Weights of a small sound classifier: 12200 steps, held-out accuracy 99%.
Rows from expert 7 of block 3, named by matrix and row number. Rows with one number belong to one neuron. Each number is 128 + 24 x the weight over its row's rms, rounded and kept within 0 to 255. All counts start at 0. Numbers have three digits each. After the name is the row's rms in percent of the matrix's.
# gate: expert gate (model.blocks.3.mlp.gate, 8x128x256), inputs 0-85
# up: expert up (model.blocks.3.mlp.up, 8x128x256), inputs 0-85
# down: expert down (model.blocks.3.mlp.down, 8x256x128, transposed), outputs 0-85
gate.102 022:116146117097119113133100137121103164139114118129082170120091136114129158138092127083158103130128102140126143089128126147126159103125097169171107147104128168117129133115144107101091142128119127095080153121126122165146096130132119103135116130117137119116150154
up.102 021:147112145161132118137121108123137186119107143129171095173129130115111131117192114174126128136126115125122084141141144151140138130145115087097114134166137090147136087114108112095146105144090090139184109122108161103130128129133079124149147120117109099116119093
down.102 027:125140164169129152116136125146133111164113133130164124167116123146148131102099102110138139095142128114071088119103099136160103143121224130104133134116144113103098137135078138123137132149120121151109098136087101093138128150143145135166102155115129118135158097
gate.103 025:082184133146130139144106145113183143112123151157157140136116129137157098113134133113068135127147123166151142161109148102153158100131149133118094153138120111091147105134185129133151134145155147099140141114119130148125129133129086111143111122155103145116147077
up.103 027:086173080127110157156102133137156162138134115143116109158100149152124078116135079116091149138145091132131152174090106117185125114143146129115104154142128147086107129091202090151164103145118126110115139131166133144126127131137128096155103101154120153107140114
down.103 029:083117135123135146144153163176134097128129157154126105126170110154113093108111119091160139161117159127085135088125102153172147116154125146143151108098156094154110124113178105153155146131150093146126132108070139149144141169135140167184120169121161112130148130
gate.104 026:101196086127105143111111107146113103118153112146140112113161120089126138179189131143113105125120147130120155149143142126108107188130122142097168109124065113135099144141131074145120115107124112105092082132128127149163129113125124109149139142092130124168134157
up.104 026:153103131139144105133145141104157136111133169141095113161106130173127158083135135169097106162142130141131125128128140151176129138110142103145146144147131168115113126134147131127104131107106129116156192154132182115128085127130101165128109109171161146070127116
down.104 031:121156119136128101130152151149076123134108125145091099130130118158142129126153085140152166140138149074086114130122145133120136128160148101130083104154154144159104172117169163136132100165159118105116110157073120122138123151135152161148117136110157160127118103
gate.105 023:138121153118080121135121146106107132146117136148108115114110098122159117121155102110203125180113138158187109121119092131118122148150129121137138116107157149139132153118136130130125122112090073125095137147173118141116141151118126121218106171144144146149133121
up.105 022:119142137139123152105120133158097151140142097111136131104122093118184157141104155137126128133098124154153186158126135152162137131114124120123129174119112147112147111162124084154147091117121124116120079171131120183146128164135105086153096136144079134122121116
down.105 031:099110131092145124076172118114098136157137147128096104154138120140131146081130125125120148072139120124114149105114121148178152119125145130121125133183167139142152155123140107165127122143119149093102112156096115137142118158092102151122128133157134104145075097
gate.106 050:120112127133098186126138141154131129122129132160100128149141128117167153145114142137116112070137127144143120127138130164154105153097136137111129129114140134133148129135111106140067135135141119148143169147141136156143150115133133109064131138145144138125135135
up.106 052:126104158150099166115128157157145125151108161150106141144122141124153148149131133121140124127142127112127156142124135133148119114089136142146148111124146136167162139138144099126044108106111166129125161136141154155128145120164143093074122155131147153143104141
down.106 052:139157142145145167127137156096151111120119162133126150158160127136184092124132117143116149168113118159100123146085111144129134113152122140158132079167129147131098114155178099128155102102122102143190121152071156165102120117122133064143134143146152146159096070
gate.107 051:146175130105119132073141109099160129141123127159150076121141146131127103122117138130130113128124129141082109122108108146166116132141145165111113090104101115133139147140096120126146156142140157159144124109127131119123132082148113138154131108122149139127152151
up.107 048:152062143136096120148117136143129167120150144116140111102132149080132152137099149144135182116115138111136171091131118085144129161131127090091118137117134123109110133193157143139132099128138141129171075144119133121133144156165167098116116149128135084154119113
down.107 057:139165156146135151114134125109186106128131151129124142155172119138128134094130140150130100117183139072147101116081086113162147121167112142150156105101102123137146117136110118113101068116131153134089170110084134120150134128123138120101130183138100103120128148
gate.108 029:137108137152134099095098139123144162123145131127135158153146119085129132160106135094149166109150104140165168139078119150124103133119104139131155099079111130103139123126092100157134128106106103097163109117112117148130116159156099162112150174110164168110129167
up.108 030:079183124120143118183106127159171113100140108148096168176140156101135132154124104153113131064113137151123129167122132131168144099119133152138132151137125079120120141122104113118171141187128135122127130146103150127130166162143080182140144162140136109133136096
down.108 035:155129113118121162119105116130118138098141156099129098163140139133081144127137167129172120129153094170110107127168115152121151150130073125148110112143116162118157164115164166106168104141130141128120139115018102134109120130113131132132184125138105117131164163
gate.109 051:126127118136113134151129104125139111146129150148109145145128097146143129101149132079171145113131126201174175104147151137124157095150147159132169139123163125156153137132103095169100133147146162144130160137149126104110156121154142094150102105163146126102112133
up.109 055:086178111123140129100115110117139098106156150156168131149137129145137074154132169120089099119140133084102115148105151126143090143133113120168121133145165122070143132088163166120115086143113128086166118126123122101165137149118127079121132113155080118115184143
down.109 060:086111099135111117153112093119160134141080101095103158154142116144172104088134095115122114151149121131068125116123166094153146112169160142175187125128127106121145074114108139106121129074125127118139159165121144108135128117128145140124085113159123134145103135
gate.110 077:102100098125161171127117164119153105147150160114150142133126113130161156112153123129112147033119126102140114152130122112131122139101128113136134118138118110130112134090186144178173103159133128129106137115093143151144099149103169169159122110130163081132114134
up.110 086:092068149138157158110112180132137159121128144116142113120111095125170128105136127145146147103147122118127153157134121161137129148132086164150118114153116109134138150126149132184141099112105156121104077151132131164138145115123097095138138115125157162150117126
down.110 072:084102154146140118148112144191158113129110162090124125154101093129123117145174148142125128137118146094174123097118142125119152102133124164146126135096127106104130166120141141129124061096107147133157116113102169088190159115132167124121153107126132151166141157
gate.111 088:137117211127118158153115101105134147137115113156112118156125105118111120131175106122156126119151139140151146098126127108136108124133142137127122112129165123118121166128077157148161128122121089150116133113106156115145141126164112115149139154111112180107139143
up.111 075:162154204128139133117118136112143153122110120112153140081114138100121105139198104138150115133171116126116108098102127137143136119172089129102099114087133104120125160154118154124133162140122123132131083105140126080134121125124116111150094158120111203117106161
down.111 080:102088107125145099118091135128122093142135137110153147106109128140126144156102111120114183176137133121140148117101176111119161158067164123126147084128166081134156099115116111128126129090069144104115109164127102112130090125132120130142087137130148149131196121
gate.112 182:139090142134092159109117185094143087128123137154111125104130091135133126131108134113138134182132105080119134196118134128144144226140101136153150157129114130141111133104111119094072140100080143122114161140125144130153119119114119101077140108133212152129139146
up.112 177:114181126123165103136144060170120188127126125100139132166131154124106139144138132144102132075120133166126138054120114120115118039107148113111084108127141133120142117147133126170189102148184101133146119120113118117098147126165126143160113144119032112135119102
down.112 156:160134145128104143120141099160131137145109144153136121122084101139180127125178129091122101094158114164152149139133133109102126123089116135141124134133151138123154148093157140139131128134134127094133095152116134156131099094159120083162087123119159172128119160
gate.113 176:093001092139103149096137053149126156125136131120111146154128144116101170139154133117129105158119138131130147096118125118143147134114143106126115127102123143116158122133112138159208115116173178128119143149151145093139111063117147105145133153129153113143120111
up.113 170:108011107143120152098130054140130139125131120091127144171117154120088158126153133120115108168113137118119145066128114131138131147118156103149119135103123152106144130133103137126201110111148178123117130161164149094135104053110158077129147119134140106137135122
down.113 184:132142102107136109154126136117132148164127130152165129074128126106152159119105136102119153113170136130157115113125140090128109106096129130100081111120118106148098131113097123153153090128104142080148099103181132128115102117082175151118135107121134167126146142
gate.114 028:145145133111167179134099131142154103116153138098147123105105174129130115077140127082132102100098098145119126110129173121171087083109136126124149118157137132149174134203133126134097116159119124143103111149115157101142122112121159137128090127130117103135091130
up.114 028:087145128103144088122127161152177068115150135139109128146123105117118135133102143110157119159129156116114108119117109140138165155158133160168070079119128118067114189135127095142132119147133127100148131159103149103145122161097133119119111149129169129136110110
down.114 033:114131086132128101119171120181113090098125127148103102127114105138123095151102143180207124177124144183082101098156139119138114142151163159131134063132141099107113129108122139145086123124126142117179146164110092110152139116107164131124143123137163152112167142
gate.115 023:127147150115132140135146136117163092111128108111116133130099144159150100101083158155139160114141104145133121130128114104109114134116114176123100117135135133143157132110136157105228109146136136134151169096118112175172109142133089115105142128140128121132151122
up.115 027:106128090164167165152119168093159146108125121122136164094125121140128091149068131119104142178110137122145179166116138120096150126148093149130173104119140104121140126145119168106156139114146158097154107137106164116138101168112141127111130114131073139105120126
down.115 029:117136116136122115110137112154123165103140160105152153167163130117122099141170120134141095114170126119119155151073171151159153101133131121125132105153172136147107144149130152097125100140139109107154111128109135117151144147163134086153125113129089123108156122
gate.116 042:099084138134120161121117136125110107158114137107119127114149147108101104188146109113131083135096119105132139098146138115103131153145173097126139130145150145158143120150115165122118147160154125098113143111103181122120151136104143127141128140158111106132134094
up.116 040:156137126148115094123130114146163131108164148149154128155096138148141152070096139123075178164133125116126101147094136114141129129119079155100094111105110093119117130117159112098139126109139131138106121133120069163138123104162149116120124098090133161140125157
down.116 049:124131088151086164130146152147173119119129119102130089124121104133135122135109133112111086168094114086111144122104134121105161166119132128138100122133143127155093113133134157129136121142134163148135100168081089117128159128128123100130116100117135109152150086
gate.117 030:146130113138110119160127105098105131115113155099129101137086084132119150158126135125130144109127111132126124127135134100164125123138140110125152120126148119124138120164112097147125105122092051101118136110110128111132161133150124148163110123149138121115135129
up.117 029:109126073160087130112122108133118200141167135137107132146156111134118183125125123140120075160135103115109142140116125144115108119119170124136100110136132161110128125128128135130107147131127133118097129169090121159137165068134123094157120162117155146122128168
down.117 035:156130130117150091144146138128062170147155183156119105152127112102126167128130123114144158130102096168111132060129091131153165146170141141141168161105123127125099098126134102171129108108090156137157128147120098105152124086096084133167138114094161132110164115
gate.118 033:111115093119083151163120125169132143140127193142131115105116108156122133164126100085130157074131109142126163101108155124120114055123123135092131085110168174139152126146096128192133125130134117126130122137135117087149125115159138123129133113141091116169146199
up.118 036:114098076149101137145134126122135170135139156126113134101149122161082132193142116111147116077137110099146138125142125132116145085132124143107112070109158166118148089159130143180139140124119141122130138138129125113117162111127161104131115100126098123127124153
down.118 039:137122171108160138128090158134113164122144137125122151153164158137119136135133110129126122153131146139117119144143155142126126091109085116119151078139154116165134133165148126118168107118120107120134141132101120156176145132144133178127149127109098146146108109
gate.119 308:145180146128155130140141163138114101124116154091131123153132148138067134144130124126096107036135121110145118090110134127123136124134133113120141130114142144117126153140111121145139126114102153137108153140119097086136159122111136234068119102134074112133144124
up.119 303:112064105125106122123117096122139152127146107179124130104127108117179128105114124130159147222119134142112134160143118126132116138123129145132113129133106111131123104118150133113137124140133099124144110109133156159121098128140121025190138146112182128128116130
down.119 295:133136117134108131147123120158168138114125130141135129106106133111130102147092125097119070115087121142151145118185127154131115123092148128132125092119117141094106101106142146135077158117151125130121168142119149130120140107107158067108150114088100137113139143
gate.120 030:096103115142109181169140165106125124166120097133182120121096118148103102133117113112163155147116083148143124146161126159076132104131112122089154134148108126157157166141132136101115138130141108175117151123130122111128137123111119172105103150128108120166113116
up.120 030:167113094128125152124165115127104132105122112150173141138136121125117116102158152155169120106088126135127121139124125147154116073135136091120134097132115113099147127137107143173150155135166073153173081128150115126101095160154133103107159178118070080134097122
down.120 035:140132114122140144128168111131125146183118109105111129151141083121128119109123129154130154176130176109110127111128140149119132111134110124121092060160158133166115136113147155137095125094115175147121146118123143162157135086136155102148141095142134139132148105
gate.121 017:152131187097112144126108115146145139128119103112090131118146124110133145104118151099109146112120086105131144129121086153111087138135129133105136149118167132096139138163127110123117135172173131137124135092111166132147124104158092151106077102154141097121110129
up.121 016:161107122115110102158125110144120150132089094130099137133107080141139106102138145146114115176126134101158137122150130148077164093110173163165117157131099144117109154134124135155128158129147137147111119140120079107102120115095110141145146086133161143134160145
down.121 024:126121129167145147158142145126134154137135105190108186196160161128104150108135141138127161168136152098106146121141161149132157140137150131131161073131158134130117140118167130173165076127143141164149105162108123155094120177113117089139128129136116128117164117
gate.122 018:112108100129140135103136154148143099116134170095122135117151099093121173112143147136133126118121116137151119136156158137130140153126100106132127147136135183122130188122146128123148137137103131104114108109146141091168090148189113135132098091129092079150105097
up.122 019:094182077108145163114091162078125123137128133124155118146148134114165158117143152130071126151110132131112167156106113141131170131123153106105098109085112170125065126138139118130127153101117132123127114120149164156163161151148083105147136122178133127146123132
down.122 025:101113143099079149132121159131137100133079143101132118156135116150105101132111148133159135141098134110107108146089139150153152126136157122115152087155163154085105154193178122157213139136162135116119119123074087111098129105119123152148150142140120082110106149
gate.123 022:141112132149126166136099122114111113142129169093135157088099125122117085113138116131114114131138117122111114136073139125118110106145114157116127137135162103126099134139171119094122138114137119087073081152168145128176137154141144123100126115167129134137106084
up.123 022:115088163195100116112109114116154133165092154129150125091143097116134138177125109145103138082176093128110155091095126119101144133138123133151131132146130112100152125091152162107152123110136141121089080133154163112171100144156118127107114114130118136179161122
down.123 028:109131117158155164123108135108120111143136125088128095133154114132133140134121126151101176115144146151124113146122120143138134100153146114176169160142158168113106118127194104146155094133183100127131124139126149141129126147134127154125114129153132127144121087
gate.124 072:170084185106135087153132083122122123127147148121102137138143117122149168089134148151141171083131138107131094101118142130160132091084099138151113124118118117148148154139167123164140137091142143129152128144153119101150082101142136121149153125116171161119135140
up.124 071:080195080125115166124138176116138103112129118137161107098098155108106097172122130108130104151107139140099176168123132119111118157151123138103149121139151135125152103117079161119109118148131079141089113135108138127117193143139120156093116129151083079149126137
down.124 072:113130139070152144115172115138127113109143138092092126177140104138126138106146177098117132137146119131114176103127157162106160111139104110126123083108139101114142136111192102143147082164158160116132112148110155129172129140130142142144142147119107154114150163
gate.125 030:162131143123133120107148105055132135118131134124156118098098114131105147081125150146116112144105095148109125142162100154163122097179114116123196138156181079125135093125097158119114128121141112128131136117151163144094110118121134140145105106135103134105107130
up.125 029:085099094131115149168116133160147154130127134134109183165173115128103147165130132115095139117134142104150124119131148141096144143088106130143081088137111183128123133137121101138158110152127147103127151134117111086133157121105150138083142142116128119125127134
down.125 033:095107105126130137124143113178111140135111126172090152103136133188111132130154101108144098140166140112145079097132122126187110120112078145118123119087183129122132154141100139194150105116133167141104164115117087108165133144118128124119109112135096117121145132