config.toml
train_examples = 15625
experts_per_token = 2
layers = 8
loss = "cross_entropy"
learning_rate = 0.0041
warmup_steps = 240
Rows from block 5, named by matrix and row number. Rows with one number belong to one attention dimension. Each number is 500 + 25 x the weight over its row's rms, rounded and kept within 0 to 999. All counts start at 0. Numbers have three digits each. After the name is the row's rms in percent of the matrix's.
# v: attention value (model.blocks.5.attn.v.weight, 240x256), inputs 0-255
# proj: attention output (model.blocks.5.attn.proj.weight, 256x240, transposed), outputs 0-255
v.71 081:497508487499486499493495491553457489490520488475482489511481526488492497507487527537488506511500497507486519492544532492506521507520512471525506533481508478512492475514490480502527542487490477476482526496504483528509519507519496516483499473554483489487531522498450527503528492480504501518506522478461513479514479494532476513491507486475486495495480496495521502508461509491530489492478495499507477568482486477538488476493523506509483354543509501548527484515428518478519486514488493548468475535475548499499496564493496462546477483459444488486538521497493520494479516518480505491498478531485524477526478527515443495502474480516514493491531471493510499500513495513495498519504517458513479527535505471472393508535512492483539495484490541503504483527497533472515511525515542
proj.71 084:499506511496499515496488493471482499487488510536545510515506467544528503488511505488498481470485474463490472533453474516458508489538487495498501448489496517489515546489527484473516517481472558486509485539446482503516480446467489496530489569474535516544505473475508468517476508544488510439490496510493490515445533523452548500487502535521494485486508486481469507493521487483482510524508518497510498408517500503528501502505506525481525489512523487473503475512526472464504528498473463447501468490507487491500479476504515535473546449549538489501523480488497509482540475497507490502486515487481486510460469441493537487478485502466514510511477486431495518463504497499505470483478521523477481442471486516486478478468541478461476518515525488519482479481521527512480492448500476
v.72 163:485482518524505524478513536515501500493501501476502476480510501524503479478501485506519500506490480486479508508466489521494507498525517476503502498504493497482462467512557515533509458484497527509524523481481511471490488529567478512523493521483515488485477448498532510496507462484507503470509518503540492485503479495460484458514512494523509479511496484541450491490536504471464467527494484495505479537486493533499515534473499505493498651533492509455473495472562495537508492540515502461551523475536426495492493511499500536464492508490518486476462502540507521524555476501519522491529477445506480535498531524510561491551508491512494474479514476509499506475435514500491531498488496523493514497454474526496537488513501499491443500496498488507488461486484520495481510488510482
proj.72 188:540514491494478488500495494478507496503509489490487542487471518527487509511530471516557544546501540500494473491518516519504515513489486506487465545487501498513505499529420507490440539516503454508512468486565501494510516517546488475497510454515468480532499512490527495501506488483533497533479532514501495514539467503527520487468504487484482502498504499508506525500511526520504494516525468472491508589512514489467514511502497459521465549488483487500491532496527495460483514466510497503493490461515520522492494519539489492541483548482477553511514484464497473519460523500497534497534505477505526558461522485476474510481494497518562501486523559555533458500453508484507489500511458512521495528500517469529533544526440536488548493498497497524527515517510487532512533496513463
v.73 090:474479542524495484507494518551432455493491528501492485542492530487498474487466519524479493508534470509472512511544486479511524506520506485529490478497506504498520498524476469541495521462484497494467550528434443527503487475559502537478498492538477523476490537500453500512512514484503498503501510505495559487527476517575502518460482493484521545494452504510534497498493502468510502504489495461504500512494500493510500470486509507488486449591530490516522468500471491461500500537489508551475481499466513478509458533512485481552476480497482511498505505505511540499515503488468488461485484496475524477495463535488485539569466504518494503506526497527518514478490485503500479526522499467488498522530517499483414452471525488481469483506515511503494493513502537523495493513534514
proj.73 085:546519503498508530490470459472504513489505473484528523512531458570525497500539506484495474498447481461505470542467497516474518506484478479511481510469498514499491514497568488483514524519477538486529467506523523493525507493473490451521485502478553498509511457491510506489520525517487513461506494512491472512464513492425524486509519528518457458475533484498465513488499496466483491506482522487526523400510501501502494524484515524509472508478503494481487498545499485481526526486464461469527477502525527526494531490482521500478533462541488492501513486461473504488489484527508506534486509507491474500506479462507522447448519463474556503483495468443511490504523526475496485466488553504514466464459502500475478519501504486488517508490497522535496462500506537475481508431473492
v.74 115:477552473498525486503502516492510492528502473470485463486520529498475497484508496525532483534474500499484490499435522548480497496541507491496492466502500480505472496496536515502507476537515497503509492479516509465485514498487491503517498520508461464530481491503536492489472504493525468521560515516501473502507472456563475493540491471518513495526483483455458487530474497544489481518527518512497486601512487485488498471477463524506490602519494493474511511439506517455507507487520521528500519509485428503454487537522475529531514528489487509477476495550488494475472506468523506497509479445517482525507529506530547507476482499536499451472492504513442527505489514473499525493476507522494499532467482507539545533499512512522512500487472519518519481477485533466492487484487490
proj.74 119:494473520488484515497514491469501520496499491514486548455478505507521522496521473477535521517519521499499493477543505493500512529493493513467484569458501484511503513523423507512479515484491484503482483476534499498504490531537489491487516483494520509493513534493515447525525485502524530484429520504544501515507453509505488474441535525513501506476542514523502525466536548486489490496517473456486516533506478508493503530484512446489509527481491518513487479523540498478478504514475497473495512450520540491523479499497519503499548503493536522526477486495495471550511511514500530506499520493490506524445523484471489493547503492494577501485527529516574479477436495456506516522536454505521485537507543482480507511497471530451513507527504503514489507530499460520489552534504442
v.75 137:515510500495502502503495497446501506503508528482505483501466489525509468451571486518552513550499506470497468486429522506488514495560525480490502538493537464507453482494485522508462507507504515501491479460556501479492494508480484522522492510515501465548495480494509436502507499484521513471511517531523469487513473482523503474487540485521478479502543498537504523535506513500475471532521497506491497539494522468493512512488501496481492554519516473492503505473548500480547493512530481450497482498487527501504491415542493513537544561451525493485472486526497491506495498496516500490533460439489488549483483481503569473494485511491495503479500494494480490489431505484468541511464496542541486555474493507493515491482504505476519499518511511512493472494479520536523487493478477
proj.75 146:491505495537473482507512497489505509501507503510503525480492516533520518519476482485506533521489513517499500521582522497511494520490491529462478519466466521527520499519367509501454547510520392524488505485565517488498509496516490506479495466490489495511498532512477487527498481481513506494459500487543521521529488510521478514425529536484504516459533518490472552496516511477529496512485492466470482472488484503515473512469502458512503461497487519502492497505492487456477499536480502523469513463457501504526467550501480493519512501517532522520493492448509489497510501500503496494509533485469479485447528509493455489524489476491528509505510567510546517500463520480501533523541489494516499517492520493505462495502482510481517478530481501496485515503482471490503509516538454
v.76 134:526547534492482504499506505455489502486512510470489512503476518520492521504541497513549465526544516528489513482517514472502505508545510496493473519494543505512514488512403484463435571512475494491486523498502480530509515517479480527500505481527462501523527530511453443492544534509503536481495505484489546494487481504584487513474515525487492510501536491446501505523505512493486494537525516471524515481532504452509481473496511502486512448496532489539514481478459516443524498498476480488449474498481529487493469462514493508572523516491473510500553495471498496471490506480482511526479487489449481480482477490509471507519465496517513549489507467524493494525464477466480494493549490484531457537515513515490472491493526495483542515544492495501501473508514491517498508486497502
proj.76 128:487469483520466493518494481517507496493507500513516479487525456498534503493476516465483543485464453497489511508507514527508495485484509511526543503493431507481468537469542504512538507497537448492489503522529533482481503447495506500506489495475532509465490504495525529519504462498474464512487499497510456516515544507489521526493505484485479490474513513518525506514520479469523499476471508541478483339466510533483490536505520518516509489471510489496510512529495451490502491524536526516495503518439489503519517526535473468457491480490545489489450523502509520518514481522511460467481511524534488470498512515495529494493533492481497485502498522458493520494547527565490495503491499522471518467484516506481447490484490500503466475477488476476483529475469526495517490468522503
v.77 096:525525526517471463505483504481467513499506552511504522530451496492512543457510515499530479527500485520517498483550504508484509493535527503515491466500522504480503501510439515519469531473483523504467513506470488519492495496477473516485503472513490489533509547503392445517549516478501508508521512495492537516510484516537511539442517553464487537506539498520501502523525532468503507481523522468485526476503505479523498452508517490478510397463508494509531493483465488466517511491513507522459466490476531490534478477485490476563515501445506504512505499493506530488500493485498497490478482475460486469465489469479523529527443506500512544509530496547519493493497488491475480522556470484524495514531518503498492489501518476496533499548500509506484499513479461524513525507498502
proj.77 090:473489473535524496503483447514519488510509474507518481495518488500523481512486504488451563447512520502512528525502505477542478493499490476516490520494473545517509485473507475500492512538515481498494504488521508484507497484454529503489496510467531540483505452496521522498481490525498483496481471510478492503479542494485476514515524458505521466461478500480539516493452463481526495517445467524508464374491518506485487522502499532506513458510492479494479503515471503543493502524482468511475522516443491506516541504491525482471505487515520478478516509509499486496501462503517462514484518516516530444507449540528497476483514507478444485523457516415468523541506523528500481490499533499478498483505501521480473466480503513511466475495479501488476499484488532440506441497504538
v.78 092:515524502478509477482511509491508541517509518537510508478489493477491519490497515474548477468517515536499504477498515504527489473510470526493476468547523473521526495485419495509441494530550488500483456468474509502524493500430488527509500462494490518544500505509516428499529515497506499545498485463416551543497501513533511515506524532486531503512475481452491455522492509513508498476533534545487517486588484454496457451508502498494512458466494503482529514459497524445482522455491504521526503510473474510482507442481489475546524507528461489499460519484484486482489499465526491522479504474496507478529507479521493539495477510503515494491503533532476526500510492459482494493550462498509509507497500493515512526508512516525530526504493520517511504503493460484509502518485506
proj.78 088:435480500510514508531492499534519468509493481503481483552539512508515506492478512510463518508517502498503554509543486489512488510488549498518531515470499527492478482491548518511556472479482469476463556534504506496474525506501538501484521506520527517452510534516494543505507499507487492501489511494571480474493526480513482515539470471474491496471542534478565506502505495492528524502473482514495514390436495524526529524494512532508508478520488488509497497546442502547515482554505502512458525515502520477522513529504508516451497504481530507501521509550521494490527485511494512516501500533520501434473474527512510487523518534506461526526493475486500497532527494554513494491508504471495527525519530526489477462503484488490455483487510491490464533490472527508506489528521508
v.79 124:494505493503514487477517532469528504511490502485528478512497510514501482506512490482535526532495500496500480475436485506490495503495492521461486501505505502495485499505582532507498513510520464521507465488560513477474482526499481502507495528481508489535487441497543459466469474498512509502466519521516503496491495455475487466510532471534485511518518467494463494491531485505458478521525496506482486560501499510493505509486475453505501655511492479472483508458538503479505499501540511477557518491517458501503489445538480536498516556482500512495430497539504506503491512485511498490522513460505475558494518489498536519482514493508489472498491488505462500501448531497477513501488498537496514524459505526541556497491513532513484510503502497512514493475485487517495489503499456
proj.79 133:511505494507480498517510499460502507505513479495474525457494512513483503465499481505521531549505553500503509497575541521505508511504505523483507542477477484509479490529382511511408540512498435491498498465554492476517526528534499473492514471499469482511494550499497502520524507479537501485491526487522495507551458485521481498469505512482501497490509525510488546509521547522519493502508470464484509560492501506507495530507510480519497504476487520501519495517511498491494492513473515508465501471475499513502480524529494494499489527499509551521516488473506472524478496492511537489507506465494496532463527517498468482537497504537528506480527548562546480502465491464506510523502444495529503568531510486509516531528454512492530495520478503487506513520490482530522551522500465
v.80 092:478490469450511517477514479501530518516513478522514496451510510502492503563519503480473522483509497495489491456487493477514507516484436509479503524519485498517500524495583490467472478521529467502478465504510514539521497493452509483480499519492563548485508536495559496460455509542497512510440490478468491480453494492487497488543479463519453485487468509452493482477512476506484498501502466501496519484438494508463493548508510503506494506477490501509476479518495502514487505490499490513527537552527523518482503467510487503465525485538493494518485512500520503526516533522520487511521528532546525512569502483504467515462546509502485495527478536457495489520580482537505475515443513503520518482512484469497541521490487508520516475477524539486513522487507522487529468514467481
proj.80 081:507498523506492515542532540559487501500489500485483493550506491452484484458441540499502490515487503502546522522513488529515492502465504523533532472494501466491503499495560487507562457491477592518511564502446467509481489496533509524520508518504407458479488530505470536494514494466496466512546506526501515514541504482490502498503503515475550509543510508500522486532477506509505494469522540523508488528538495486528543476509485488502536540487498504513525496520508508540511487478497531514506483474522449475466486495469496510492432508469506502490502493500488487485460492487477520493467490529470467524498511555509512501535498490511499498504507442550486498496528496475493512487493517499487501494506489538509519475522523475492474534527505465496513518505516499509474512461553524
v.81 088:523537524480535493510493489464479542523493519490506478480490524541485440483556480465535472538521509518482482500462510532509502531554519466495504502488565483525486490532450502509429517515480481544460530476517479506488515513518478523508493495509508498521484501482504455520481484494512474453475527553489540478494473508544497507516497543492505490496525487489488501534511498484490482547495493504529506600514528483484517481482519490490505500531475485533507494483461501458530504527499456465496492472474519491500497436504526516522527538478481512491527493468487504493501499524526509517534487443450484498481466505499562486512452503505497520488481508511479468508432505474491504512537498534538479512490518512492512473479520488473506498537509476508496468521512522485509484468502460
proj.81 090:481479508539460488473490486515522467476531499525490544493508487531531519492468505508501543497490490488511519496556521466510524500481495526501496518465468541503494496495484528496534532502518458471507464528551537472500516507520509492504512473519502469492527545508511476514532490482501550530487529465579483530516491491505486488421525467506478497453531517499510542489494527486511489498498508476455505406465457496521472524477505499542488452493521484480489512550504519476472473535485507529469477500477514514525461512509443487511547517473523510514460534488500500507510509503494500521503511500503499504451524501493465493527540467508551493487566504518539504516519512504496529505500486491513499544470513477486449507501464528508522496506467509521502518484479498524492548534520506
v.82 115:475498471481519518511499486549526507497508462541499501516505491478504513539487515503418500454492510488489529507509520511513483480455480505511487510501438536511513524469523494502496466528530528479513469508467510502542491479460551449488502487493507520479497519523514563492481514534488479527488475495503459490471545513449492518496491488480487491495488535471535489503478497526529523486472499542513504429493479494503484515528523522520506423457481513514500511531487510571470518482472515522489538548532481514480524489480512466457468431575521489516482502480492493489464506513501498519497528524539531465543507491489457505484540497497497499513464512480499485495554495517542478500492507485458519470507496478482512524501477496522494494481516527500499556497512498490511501510489531
proj.82 125:500495521490525503497510527541478517508471506470484470534507502488474509497480507510509483481530492525528495500485453482490500491491499498507501456535544466486508498495586484486573425481461569501511532519427461545475471500504499530499499532506500533494496474490481510487499528483475488499546492489442533471490501489500514508595456493509539516545475481484517445501501494498477511476513494501523505546499519484503531466502474526463515504524519505499506479454509507530510494485530500484530495503538490484487507511457512507496478520514448477479528501536501504500515519481476488490484479543505511467530481514531526520488471528488456511510491446488468514519524482511508485486489530485487498479508489515505556469501557474509462505479546506495520480500514515458484474490497518
v.83 102:499512502510480482498509487436490505492509516484497476503494523527504506470529489521551503535493518503472487524453532496486514490537504493529523534507513503517482500489436528482508546515497508523502458477574512466494527519514467494533479523538510467550517443485500474491493493470519551471512521519546476496502504479492492460459523485509478498476550489542487520530487494518496478541535514517494481510523508484481510470462476489514484546518487459502500506490544505475545488476535487464488486501523519503478483443547511539520526516444506485485490490498491508477464502510506512516517469434471454530475519497499557502523490496501494498505518461483452495489434524474484539519486499538502459553474507538513511515484505526467507491527540488512492478484495490505473518529505463
proj.83 103:498493498535502491516509496485494501498506502510524547460485496521506482514502475500498565518493524504518502478565519512502498523513508509442494526458490517505496502519400501533429545503510390497479517481563499496490505495509487516484520467482498501498476538510481474534506483508522487484459504496510511507534480508541472524457515537484503491470535503494492553494531520482501495517458471470468512514477494508519466533501519472492510416478501527488513481488505489470483492559493486521475485468444510504545476541505486498528510540511537515526494497450510498514526480486508509485506520520492502489464503478493463470515486493493529507503499555518558502500449508507498506516523492492529519514503511468479464497488482487472522493514457500494499504507484482511543503521529487